From a checkpoint of a small class-conditioned image diffusion model: norm layernorm.
Rows from block 4 of a small class-conditioned image diffusion model, named by matrix and row number. Rows with one number belong to one neuron. Each number is 128 + 32 x the weight over its row's rms, rounded and kept within 0 to 255. All counts start at 0.
After each neuron's rows are labels from the 100 images, of 14976 (inputs lightly noised), where the neuron reaches its highest value: "top examples" is what is common among them; "colour at peak" is the nearest of a few named colours to the mean colour under the peak. Only what is clearly more common there than usual is listed. The data: telescope images of galaxies (Galaxy Zoo DECaLS). In brackets: how many of the 100, against the usual share in percent.
# fc1: MLP up (model.blocks.4.mlp.fc1.weight, 768x192), inputs 0-95
# fc2: MLP down (model.blocks.4.mlp.fc2.weight, 192x768, transposed), outputs 0-95

fc1.518 [136  76 146 103  97 148 126 114  88 176 138  85 157 134 159 107 148 115 145 135  66 141 132 122 156 125 178 117 110 116 134 134 137 174 157 151 144  96 133 125 149 111 124 107 150 143 103  97  88 200 121 148 119  78  45 151 121 177 143 183 160 141 129 101 123 119 161 173 118  68 131 143 118  44 172 147  65  83 108 133  95  94  98  99 156 128 173  81 145 119 117 179 106  81 144  96]
fc2.518 [106 137 119 120 155 170 152 140 178 120 160 107 145 127 158 117 106 179 162 105  95 141 152 144 163 131 236 115 146  89 147 135 132  86 124 142 104 134 148  97 175 125 120 126 158 154  56  92 139  68 108 168 114 118 146 129 120  93 128 126 165 116 130 170 122 130  94 156 159 155 131 121   0 109 100 133  99 177 119 110 113  68 188 167 109 107 109 117 142 142 155 201 167 170 158 109]
top examples: spiral arms: yes (40 vs 18.8)
colour at peak: brown (70 vs 12.5)

fc1.724 [103 116 112 118 145  86 135 136  82 108 149   1 148 140  99 118 124 145 123 131 148 132  85 124 147 139 156  90 154 144  88 195  93 179 135 118  96 153 140  88 110 134 111 133 178 122 184 123  88 180 161 145  64 102 136 164 109  63 122 114 113  95 103 118 127  64 118 192 152 126 186 115  71 160 130  77 164 128 109 112  96  86 156 153 157 155 141 118 171 129 165  88 132 133 144 102]
fc2.724 [ 98 156 144 161 126 170 149 138  47 195 121 200 147 177  73 146 100 107 155 134 166 151 160 139  97 122 172 147 144 134  78 163 117 112  76 145 141 112 144 156 171 132  88 122 108 129  86 106 172 116 103  83 104 115 154 170 157 177 108 171 107 100 140 139 141  97 121  50 122 150 188 140 171 148 122 171 124 173  52 121  62  89 132 112 161 105 122 104 160 104 168 104 131  86 117 136]
top examples: spiral arms: yes (40 vs 18.8)
colour at peak: brown (52 vs 12.5)

fc1.216 [131  92 166 114 146 126  77  51 117 144 139 127 127 161 114 147 105  96  81 106  92 111 147 168 135 145 131 146  89  63 143 150  85 128 114 124  91  85 166 131 125  98 140 135 173 119  91 106 117 123 145 116  54  97 110 135 152 186 158 172 145  95  88 153 127 128 114 183 100 138 106  77 170 117 120 111 154 123 121 100 165 153 121 120 161 127  77 106 121  80 153 133 146 125 173 112]
fc2.216 [151 164 139 175 176 112 113 187 123 103 108 117 180 136  92  89 143 143 117 172 122 108 123 165 139 141 173 155  87  55 179 137 113 131 123 146 143 181 125 100 135 163 143  88 121 162 125 102 147  88 183 107 229 146  98 111 108  75  92 175  71  92 111 142  92 142 142 110 131 107 100 137 162 137 154 106 148 181 128 125 100 159 139 124 129  98 182 135 166 134  96 168 136  95 167 151]
top examples: edge-on disk: yes (39 vs 5.2); roundness: cigar-shaped (33 vs 8.1)
colour at peak: brown (67 vs 12.5)

fc1.666 [128 142 146 115 141 137 147 101 103 162 160  83 117 124  96 100 167 171 150 126 155  97 133  90 180 114 157 152 175 178 160  97  80  75  91 102 113 156  58 122 101 155 158  58 102 110 111  95 107 163 135 139 173  99  72  97 102 151 183 167 166 150 122 111 115  98 167  97 126  62 129 145  75  98 118 135 178 131  93  72 141  97 142  92 159 148 111 136 162  85 161 102 169 120  89 120]
fc2.666 [134  71  99 129 130 123 132 124  89 114 110 108 198 146 143 137 147 166 140 113 136 133 134 129 139  87 127 125 167 145 102 106 109 239 100 197 139  87 129 136  98 136 175 171 110 118  81  85  27 107  54 106 151 135 118 120 125 141 132 143 117 121 122 164 116 136 124  86 135  89 161 131 137 158 169 206 226 134 160 152 143 126 165 147 100 143 160  99 124 124 175 126 117 132 101 146]
top examples: roundness: cigar-shaped (26 vs 8.1); edge-on disk: yes (25 vs 5.2)
colour at peak: brown (76 vs 12.5)

fc1.169 [103 124 122  93 105 123 132 200 143 123 117 113 174 142 135  99 102 162  87 144 128 124  92 126 120 111 200 143  95 154 143 119 101 152 101 168 126 141 122  92  73 121  86  73 131 115 173 124  95  76 179 188  29 105 100 106 188 116 155 149 150 171  91 120 127  90 141 122 154 134 151 127  88 138 144 114  71 176  92 121 179  94 164 165 166 107  89 137  75 108 117  97 116 123 152 139]
fc2.169 [138  95 151 128 116 143 101  44 122 147 122 104 127 141 154 135 145  51 103 107 118 135 102 132 127 151 244  95 117 111 126 137 115 106 140 176 108  97 141 119 131 110 119 108 111 139 116 155 173 154 231 176 110 123 142 169 108 139 121 169 143 141  81 100 142 115 133 133 109 117 135 109 144 124  94 166  40 100 128 116 152 134 129 103 154 110 105 131  76 133  96  77 171  98 113 119]
top examples: shape: featured or disk (64 vs 30.4); edge-on disk: no (55 vs 24.7); bulge size: small (32 vs 7.2)
colour at peak: brown (55 vs 12.5); grey (31 vs 6.1)

fc1.462 [147  64 148 116 121 154 141 123  99 140 108 107 136   9 149 132 116 169  72 129 132 138 150 148  66 139 134 141 135 172 174 125  72  88  89 125 143 119 143  98 103 191  97 142 134 122 144 132 103 194 126 123 154 100  66 134 121 155 132 112 103 169 153 117 166 114 121  84 122 159 199  96 124 185 196 142 121 150 150 180 131 128 121  88 129  93 116 120 117  90 147 150 130 117 159 115]
fc2.462 [139 108  99 111 114 135 147 166 152 110 129  79 157 105 125  32 124 137 129 125 167 177 121 122 108 127 127 158 129  84 148 141 140 206 139 112  80 152 123 100 129 121 122 139 131 143  94 115 100  95  88 114 108 166 159  99 104 159 144  96  81 116 147 141 130  93 146 130 132 124 162 174  77 127  92  57 120  13 121 129 128 131 113 152 142 114 103 117  92 146 107 155 109 126 143  99]
top examples: shape: featured or disk (64 vs 30.4); edge-on disk: no (55 vs 24.7); spiral arms: yes (41 vs 18.8)
colour at peak: brown (44 vs 12.5)

fc1.259 [137 111 140 103 170 129 159 116  98 183 152 107  68 136 147 126 109 121 129 117  82 120  89 132 144 135 188 112 131 124 112 109 111 146 148  84 155 100  42  94  96 130 149 117  90 135 185 112  97 141 197 159 124  80 118 114 138 173 162 181 167 138 116 131 100 130 111 149  44  94 134 102  31 114 108 104  65 150 130  43 127  88 131 164 205 116 118 152 181 106  68 133 144 104  84 116]
fc2.259 [141 134 126 145 148 109 176 129 127 104  89 156  83 104 113  85 121 130 150 151 114 217 105 138 123 130  94 168 145 101 173 113 142 163 144 105 199 252 119  81 162 183 143 225  91 160 122 155 105  87 166 153 117 111 102  88 104  44 121 123 141  95 129 183 113 122 160 110 184 150 115 128 207  61 161 115  93 174 154 137 126 102 112  82 132 130 112 139 185 129 109 177 120 104 139 132]
top examples: edge-on disk: yes (29 vs 5.2)
colour at peak: grey (72 vs 6.1)

fc1.277 [153 135  87 145  92 153  76 109  65 136 119 127 109 118  84  88  93 125 101 169 180  71 165 121 156 152 138  88 209  95 134 120 110 128 121 115  73 167 145 122 122 152 155 108 110 101 147  70 126 129 141 183  55 126 144  90  97 126 138 192  72 144  77 162 133 138 133 158 144 114 137 158  69 157 112 110 155  67 136 113 130 167 142 141  64 173 168 157 154  97 176 163 131 151 152 125]
fc2.277 [135 140  90 153 150 114 180  51  78 121 137 204 104  96 134 157 170 161 132 106 200 198 102 157 126 142  64 110 150  79 200 126 126 131 135 104 197 121 106 154 151 133 127 131  65 162 147 142  36 144 160 137 201  90  71  99 106 117 128 101 138 132 152 173 100 141 161 163 164 116 127 140  79  67 172 113 140 172 162 154 105 130 115 111 167 144 157 127 167 129 146 189 133 122 131 108]
top examples: edge-on disk: yes (38 vs 5.2)
colour at peak: brown (51 vs 12.5)

fc1.30 [109  53 133  87 125  95  77 137 117 125 159 122 151  91 109 125 100 142 130 106 138 133 117  73 156 108 152 165 122 122 118 118 117 128  77 157 131 123 136 114 134 132  65 112 179 116 140  80 117  56 123 215 109 194 143  74 199 187 117 187 112 172  75 127  50 105  96  96  80 102 139 175 130 174 184 117 141 161 132 136 107 186 175 111 165 158 124 122 128 130  79  98 148 136 134 148]
fc2.30 [ 82 108  82 134 130 141 130 181 145 113 144  93 153  89 142  73  82 153  94 130 166 195 125  74 108 120 143 108  91  81 113 129 152 184 155 149 137 133 122 121 142 140  88 164 132 135 115 107 113 206  68 145  81 117 169 101 119 113 153  70  78 110 124 159 163 101 154 154 135 109 166 149 127 160  85 120 153  22 154 126 118 149 134  88 172  89 112 139  88 132  87 120 142 114 127 108]
top examples: edge-on disk: no (53 vs 24.7); spiral arms: yes (40 vs 18.8)
colour at peak: brown (55 vs 12.5)

fc1.112 [168  89 161 150 142 156 136  86 157 134 146  80  60 122 200 114 125  66 117  86 122 146 140 128 166 110 185 140  81 109 141 165 130 129 133  96 145  85 127 123 132  89  91 166 168 128 114 139 117 144 159 160  47 110 137 132 142 138 149 149 172  42 120 134 107  96 135 160 130  97  89 137 161  36  51 126 139 121 128 137 157  98 183 176 175 127 133 140  89  87 140 172  64  99 151 100]
fc2.112 [ 98  86 152 153 166 134 134 109 139 105 131 135 120 148 170  79 115 149 145 136 138 162  70 136 109 157 103 125  60 177 154 144  86 162 158 161 133 155 106 143 143 129 157 133 123 145 154 125 138  86 201 164 212 107  84 121 115  99 138 110 121  98  83 155  78 161 132 166 163 128 111 146 164  95  92 130 190 128 124 143 117 149 131 132 170 111 113 150 136 129 135 222 154 145 111 155]
top examples: edge-on disk: yes (47 vs 5.2); roundness: cigar-shaped (35 vs 8.1)
colour at peak: brown (79 vs 12.5)

fc1.504 [177 173 133 143 139  63 132 127 115  95 134 106 116 100 165  41 105 189 159  95  93 140 158 117 154 149 166  98 103 114 101 131 153 125  91 119 109 112  80 126 144 137 147 160 191 102 146 111 102 109 177 150  99 163 131  87 103 130 121 161 137 150 101  77 175 119 105 123 121 169 124 119 164 144 102  99  54 140 126  99 126 107 151 120 113 145 149 175 136 188 103 106 185 162 161 113]
fc2.504 [134 155 101 167 139 133 145 107  66 123  98 125 112 175 101 192 180  65 161 130 130 122 152 161 108 129 168 129 133 145  73 160 123 100  71 178  97 155 116 107 128 135 124 180 154  83 163 114 163 165 179 128 101 106 125 186 108 140 131 154 171 107 132 160 138 129 135 133 107 132  51  83 139 135  98 131 108 120 113 109  90 128 103  96 117 151  94  97 141 117  93 105 187 130 106 135]
top examples: edge-on disk: no (57 vs 24.7); spiral arms: yes (48 vs 18.8); bulge size: small (30 vs 7.2)
colour at peak: grey (28 vs 6.1)

fc1.175 [131 131 139 104 143 147 139  89  98 166 167 141 168 104 181 130 158  85 152  79  82 127 113 145 118 166 161 120 131  95 108  93 154 129 146 147 144 176 133 143 132  79 113 166 166 163 191 128 100 159 125  95  73  86 129 153 115 147  92 130 130 158 114 148  94 142 104 159  97  46 146  52  17 101 139 121 104 162 134  94 121 100 136  70 159 123 118 126 174 124 109 114 180 119 151 106]
fc2.175 [129 131 112 152 144 138 137 173  75 140 150  80  99 161 138  85 139 132 198 135  85  80 124 119 106 122 180 168 133 130 102 123 147 150 151 151  98  76 129  98 177  97 103 112 146 124  35 157 128  91 133  73  77 141 173 193 130 159 145  99 134  92 145 161 167  70 100  69 121 190 130 148 136 130  91 186 153 179  62  96  71  95 158 145 114 128 153 136 135 116 144 119 129 176  87 157]
top examples: spiral arms: yes (41 vs 18.8)
colour at peak: brown (60 vs 12.5)

fc1.611 [137 111 128 235 164 165 146 166 126 150  81 120  95  66 132  93 146 166 143  77 123 156 188 111 144 101 135 185  92 141 117 126 160 148 142 118 136 131 123 103 192 159  77 131 107 162 124  92  96 131 126  72 136 174 113 129 149 120 102 150 124 158 116 154 152  68  99 151 116 111 105 127 187 115 177 121 159  98 148 180 182 108 114 190 136  85 121  95 165 155 120 125  91  86 149 159]
fc2.611 [ 99 172 117 192  52 145 121 139 156 128  73 149  54 167 141 121 186 139 185 158 149 176 172 127 143 136 151 141 124 106 117 119 129  96 126 135  99 143 125  62  59 123 204 147 116  93 152 113 144 152  94 192 152 116 150 164 168 172 133 172 196 170 120 102 152 149 130 154  66 102  92  82  25 147 163 123 170 151 103 161  79  79 119 140 119 123  99 140 135 119  87  60  72 149 111 143]
top examples: spiral arms: yes (39 vs 18.8); bulge size: small (25 vs 7.2)
colour at peak: brown (45 vs 12.5); grey (31 vs 6.1)

fc1.241 [173 113 150 136 154  80 103 136  82 125 132  85 153 144 149 144 139  98 147  40  72 149  91 132 117 105 201 150 181  92 113 106  85 131 130 178  77 188 119  82 132 144 134  17 162 118 146  71  98 140 101 147 125  80 122  98 103 153 171 180 163 162 152  55 137 138 155  88  84  88 106 141 146 135 120 120 129 165 110 127 131 122 113  86 121 121 142 144 138 116 157 139 126 133 145 108]
fc2.241 [139  36 139 170 133 121 136 115 214  83 120 122 118 103 131  88 165 138 128 100  80 172 156  92 101 129 150  97  99 114 171 120 113 167 126 146 186 190 125  62 118  97 158  82 175 106 113 135 128  86 105 175 123 135  96 112  77  92  92 134 174 142  68 129 160 146 137  64 146 110 117 151 205 121 170 153 139  91 114 147 126 129 138 118 149 137 147 111 130 193 159 149 120 164 118 176]
top examples: shape: featured or disk (61 vs 30.4); edge-on disk: yes (39 vs 5.2)
colour at peak: grey (67 vs 6.1)

fc1.116 [126  59 154 133 100 152  94 106  56 134 105  49  99  98 154 130  75 140 165 114 117 116 124 125 137 110 191 171 175 105 132 147 132  50 153 145  59  99 133 163 144 130 177 146 140 103  40 121 138 155 128 114 137 146 136 142 118 125 183 119 155 126  87 114 120 142 138 118 159 194  87 141 149 138  80 104 194 100  88 103 146 161  45 198 133 125 119 138 131 143 148 127 142 120 134  91]
fc2.116 [127 132 112 116 107 128 110 146 158 133 157 199  68 117 161  73 179 122 126 117 140 129 132 183 130 119 181 151 178 176  93 126  93 227 138 133 109 128 130  80 154 123 138 255 125 127 199 126 116 139  60 125 151  90 117 141 128 136  95 130 203 117 130 131 135 138 135 131 125 106 119  75  59 131 151 177 134 121 100 136 124 128 106 148  97 146 121 183 192 130 131 132 131 139 151 172]
top examples: shape: featured or disk (70 vs 30.4); edge-on disk: no (59 vs 24.7); spiral arms: yes (47 vs 18.8)
colour at peak: brown (55 vs 12.5)

fc1.581 [132 147  97 131 145 174 148 168 124 119  96 134  72 113 112 129 133 154 132  21  98  63 130 153 124 138 166  66 146 117 117 138  94 161 141 124 179 234 123 108  82 184 129  99 117 109 145 153 116 142 140 179  98 143  84 158 151 111 160  94 114 112 132 111 137 131 129 104 132  51 198  90  65 145 146 117 106 173  94 133 129 129 144  80 137 130 142 157 209 122 124 158 160 127 150 111]
fc2.581 [139 127 108 129 130  98 127 126 167 170 188 107 149 113 133  97 123  94 131  48 161 109 103 150 127  98 147 171 136 124  98  96 108 160  99 175  62  76 137 129 154 170 133 123 109 118  99 135 122 118  80  80 121  84 104 166 134 170 117 118 117 132 142  92 117 135  99 126 124 165 221 162 186 190  97 184 164 233 104  99 117 105 138 119 179 150 127 130 122 127  90 121  89 145 113 137]
top examples: shape: featured or disk (72 vs 30.4); edge-on disk: no (61 vs 24.7); bulge size: small (31 vs 7.2)
colour at peak: brown (33 vs 12.5)

fc1.60 [154 116 141  64 160  94 144 129  97 128 142 104 191 151  90 119 196 101 122 121 107 101  95 146 114 134 216  80  86 140 136 156 125 145 169 152 146 101 114  70 124 149 148  65 128 132 109  94 100 116 164 101 135 111 116  83 184  76 124 136  85 149 183 139 110 121 177 161 138  92 114 146 127 155 161  94 134 110  71 118 155  44 176 165 152 104 164 104 122 120 157 153 134 126 130 105]
fc2.60 [127 103 132 112 131 138 156 126 169 117 114 103 140 140 163 156  44 148 134 189 100 100 115 131 150 127 187 125 114 143 107 155 140  94  95 166  89 165 168 156 129 152  80 124 135 110 120 102 137 113 151 120  90 171 128 135 168 186 171 130  85 110 155 194 107 138 116 119 175 137 151 120 127 124 111 108 145 129  87  70 111  84 115 167 185 167  92  84  57 142  97 150 174 144 141 116]
top examples: spiral arms: yes (40 vs 18.8)
colour at peak: brown (66 vs 12.5); grey (34 vs 6.1)

fc1.738 [162 174  98 141 103 107 129 158  52 167 106 110 148 102  94 108 168 102 151 137 174  86 165  96  97 168 176 107 128 239  99 145 148  69 115  86 117 151 115 117 150 134 164  36 105 146 135 113 123 147 145 154  89 100 136 110 127 123 129 147 131 166  86 207 117 106 103 147  83 124 182 183 121 129 105 173  71  60 121 141 155 116 129 109 102 152 132 164 157  99 178 127 149  98 115 140]
fc2.738 [133 161 136 138 132 134 146 139 220 138 124  79 129 135 156 150 125 155 113 110 166  86 136 130 150 101 101 128 228 115 188 130 142  81 156 106 158  98 161  94 105 165  73 136 136 117 162  99 102  93 112 111 172 112  94 150 106  90 126  90 152 178 159 151  88  81 128 188 120 146 141 146 112 112 109 130 119 138 127 138 122 124 195 135 102 117 101  87 101 170 156 138 125 144 144  93]
top examples: spiral arms: yes (39 vs 18.8)
colour at peak: brown (79 vs 12.5)

fc1.181 [159  53 150  93  99 129 139  89 105 119 110 124 114 121 162 128  94 126 153 118 159 158 176 112 151 159 174 176 200 123  90 139 110  91 117 203 124 114  97 135  73  63 111 153 117  78 157  96 112 149 157 126 117 178 120 142 115 191 175  94 122 139 147 141 155 112 121  81 133 129 130 119  97 108  79 115  90  61 117 143 146 110 127  57 101 103 142 175 150 132 146 102 114 153 140 103]
fc2.181 [199  54 177 130  88 104 135 117 166 134 122 126 131 146 185 147 152  99 127 106 110 119  68  94  99 213 172  87 154 178  67 151 130  92 156 181  69  74 138  80 171  79 136 127 121 175 114  81 109 124 152 114  81 113 149 109 156  96 110  86 140 123 155 102 128 161 121 163 107 153 147 163 111 145 132 137  63 175 136  90 111  73 138 165 152 141 134 183 149 150 116 138 138 131 120 162]
top examples: edge-on disk: no (53 vs 24.7); spiral arms: yes (44 vs 18.8)
colour at peak: brown (66 vs 12.5)

fc1.223 [126  50 106 120  88 111  66 168 154 147  77  81 147  84 163 129 104 207 135 140  71 130 108  98  96 144 192 167 126 199  93 106 119 102 177 183 139 134 120 134 163 116 112  97 137 127 184 133 139  71 142 188 147 176 154 115 179 137 185 143 105 137  67 123 106  95 131 128 143 153 109 134 139 164  69 113 118 133  79 167 172 125 109 164 131 101 109 125  84 119  68  99 147 122 106  84]
fc2.223 [144  34 128 149 105 149 104  55  53 122 146 118 172 120 165 121 178  68 102 125  97 133 133 106 127 127 230 117 135  78  67 119 133 122 108 169 121 123 151 157 118 104 121 115 141 100  22 148 169 211 114 168  99  87 190 130 120 144 120  88 128 177  91 122 152 134 116 107 113 112 116 152  71 159 153 125  76 171 146 112 154 123 116 103 126 169 106 125  46 124  40  84  88 155 109 171]
top examples: shape: featured or disk (65 vs 30.4); edge-on disk: no (61 vs 24.7); bar: no (40 vs 12.9)
colour at peak: brown (57 vs 12.5); grey (42 vs 6.1)

fc1.505 [155  86 151 131 153 147 158 111  98 175 102 143 199 164 154  99 101 141 124  60 108  83 101 171 133 137 193  82 162 108 115 166 137 121 132 147 171 159  81 110 156 136 130 163 179 113 189 132 113  57 130 151  86  91  81 107 119 100 165  62 176 188 122 109 152  99  88  90  51  87 157 118 168  96 167 152 142  80 135 108 106 105 153  74 127 197  79  94 160  94 111 123 145 119 135 155]
fc2.505 [142 188 109 147 116 169 151  88 137 145  76 141 159 119  96 208 121 119 142 148 127  24  76 124 165 131  88 141 146 190 172 119 123  71 133 153 134 112 106  95  93 137 129 168 197 121 140 119 111  95 113  83 112 147 118 139 100  71 142 113 167 118  52 120 141 167 135 134  79  65 118 104 235 186 174 142  59 104 118 143 127 102 133 122 118 153 166 119 146 132 124 149 165  91 152 164]
top examples: edge-on disk: no (50 vs 24.7); spiral arms: yes (44 vs 18.8)
colour at peak: brown (60 vs 12.5)

fc1.715 [131  79 120 102  87 125 106  88 121 181  98 103 112  69 145 136  70 115 107 117 100 126 120 146 139 161 142 106 181  90  60  79 126 155  96 136 126  50 133 157 131 126 127 106 106 173  95  84 112  50 134 109 123 105  96  81 128 170 127 142 129 145 163  86 108  69 110 100 163 142 161  79 123 110 186 139 108 143  68 196 139 154  80 113 100  87 108 101 132  76 133 115 171 185 116 131]
fc2.715 [ 71 196 110 102 110 180 147 192 175 150 136 137 116 159 117  94 125 120 202 124 121 159  95 126 173 117 134 135 157  83 131 125 141 157  74 132  89 140 112 149 171 138 110 130 107  79 198 172 117 128 120  94 197  94 111 175 149  94 115 108 164 186 136 146 105 147 158 156 135  77  89 128  69 168 113 168 110  94 100 166  85 158 120 105  29 127 145 143 120 111 133 126 135 159 169 106]
top examples: edge-on disk: no (50 vs 24.7); spiral arms: yes (40 vs 18.8)
colour at peak: grey (69 vs 6.1)

fc1.680 [112 166 155 147 154  36  65 160  89 133 170 170 153 153  97 110 137  95 140 135  88 139 135 103 174 147 174 109 116 135 146 103 139 120 194 158 104 131 190 182 114 125 103 105 151 180 165 108  95 169 168 159 139  71  65 120 138 146 137 122 113 167 151  99 156 111 155 109  72 141 130 100 133  72 172  99 115  46  95 119 108  79 168 163 107 112 110 103  97 180 169 110 131 117 131 156]
fc2.680 [102 143 150 115 155 164 106 140 110 119 116  72 154 202  90  64  52 180 124 155  80 133 109 148 134 104 212 110 127 104 116  99 158 174  95 148 132  71 192 106 199 115 115 119 164  91 101  83 132  77 136 140 108 120 132 137  83 107 131 160 102 140 135 195 120  98 106  93 149 151  92 173  97  79  94  96 129 190 174 125  78  77 196 123 133 114 108 105 100 134 178 178 132 141 121 112]
top examples: spiral arms: yes (41 vs 18.8)
colour at peak: brown (63 vs 12.5); grey (26 vs 6.1)

fc1.128 [144  77 135 135 111 177  98 139 154 185 133 126 121 105 184  71 124 127  85 100  94 132  95 138  84  90 146 166 150 145 149 100 111  93 124 215 154 111 110  93 106  58 132 134 211 152 115 179 102 135  84 141 130 203 127 134 120 148 115 151 124 110 154 128 187 113 127 161 100 133  99  73 175 148 130  68 163 112 100  82 133 123  98  81 129 123 112 115  65 115 115  90 152 108 126 124]
fc2.128 [160 121 121 136 128 114 117 133 143  35 112 147 125  99 151 138 125  79  90 126 106 103 167  60 192 105 154 111 190 115 159 110 154 140 120 139  85 183  79 192 165 100 139 147 157  91  88 103 145 143 155 109 109 127 108 153 121 100 135  52 113 145 161 159  76 105 138 145 177  94 132 155  94 159 110 210 146 179 146 161  79 114  92 149  77 118 138 138 146 126  98 126  77 127  85 124]
top examples: shape: featured or disk (63 vs 30.4); edge-on disk: no (51 vs 24.7); spiral arms: yes (45 vs 18.8)
colour at peak: brown (79 vs 12.5)

fc1.605 [140 115 147  96 101  97 136 168 129 176 169  76 174 120 170 103 170 153 158  95 137  88 106  77 134 124 161 144 173  64 103 149 122  45  79 163 118 137  48 112 125 117 101 159  94 136 119 104 136 104 141 159  78 114 115 155  90 139 151 146 169 128 110 166 120  82 125  82 120 107 100 160 137 123 121 154  49 164  68 144 155  97 121 140  81 158 109 134  76 137 137 178 104 103  95 111]
fc2.605 [159 150 190 142 102 134  91  93 125 112 101 177  81 131 157 167 145  94 130  94 149 123 119 144 107 132  88 135 172 132 127 128 125  95 130  76 137  64 139 100  94 143 127 218 154 123 135 162 103 155 133 194 181 127 165 150 139 115 130 175 178 149  42 100 139 115 137 155  97 159  83 137 137 143 129 109   0 117 116 156 153 116 111 109 178 122 189 100 128 125 141 126  87 145  83 120]
top examples: spiral arms: yes (39 vs 18.8)
colour at peak: brown (60 vs 12.5)

fc1.709 [ 44 128 153 115 106  98 127  84 143 172 127 134 165 111 141 131 135  89 128 115  86  99 158 177 118 191 129 100 119 129 172 140 154 146 127 137 141 192 146 112 134 107 110 133 120 136 109 155 103 160 124 180  94 100 151 136 100 175 119 122 136 126 131 136 123 108  81  62 170 185 134 156  84 111 146 106 101 186 139 195 141 113 101 101 130  79  81 164  94  97 185 109 136 122 121  56]
fc2.709 [187 142 124 128 108 147 129 136 123 134 125 112 192 129 119 114 135 136 150 144 170 122 164 136 106  70 122 106 148 135 122  90 163  88 141 176 131  88  96 133 134 102 128 108 135  89 117 106 133 150 127  97  91 108 121 144 116 138 165  87 181 150 133 162 149 132 146  98 128 148 119 164 150 101 101  95  70  50 104 111 132 147 158 143 117 137 112  83 157 171 142 115 102 185 119 120]
top examples: shape: featured or disk (60 vs 30.4); edge-on disk: no (52 vs 24.7); bulge size: small (28 vs 7.2)
colour at peak: brown (46 vs 12.5); grey (25 vs 6.1)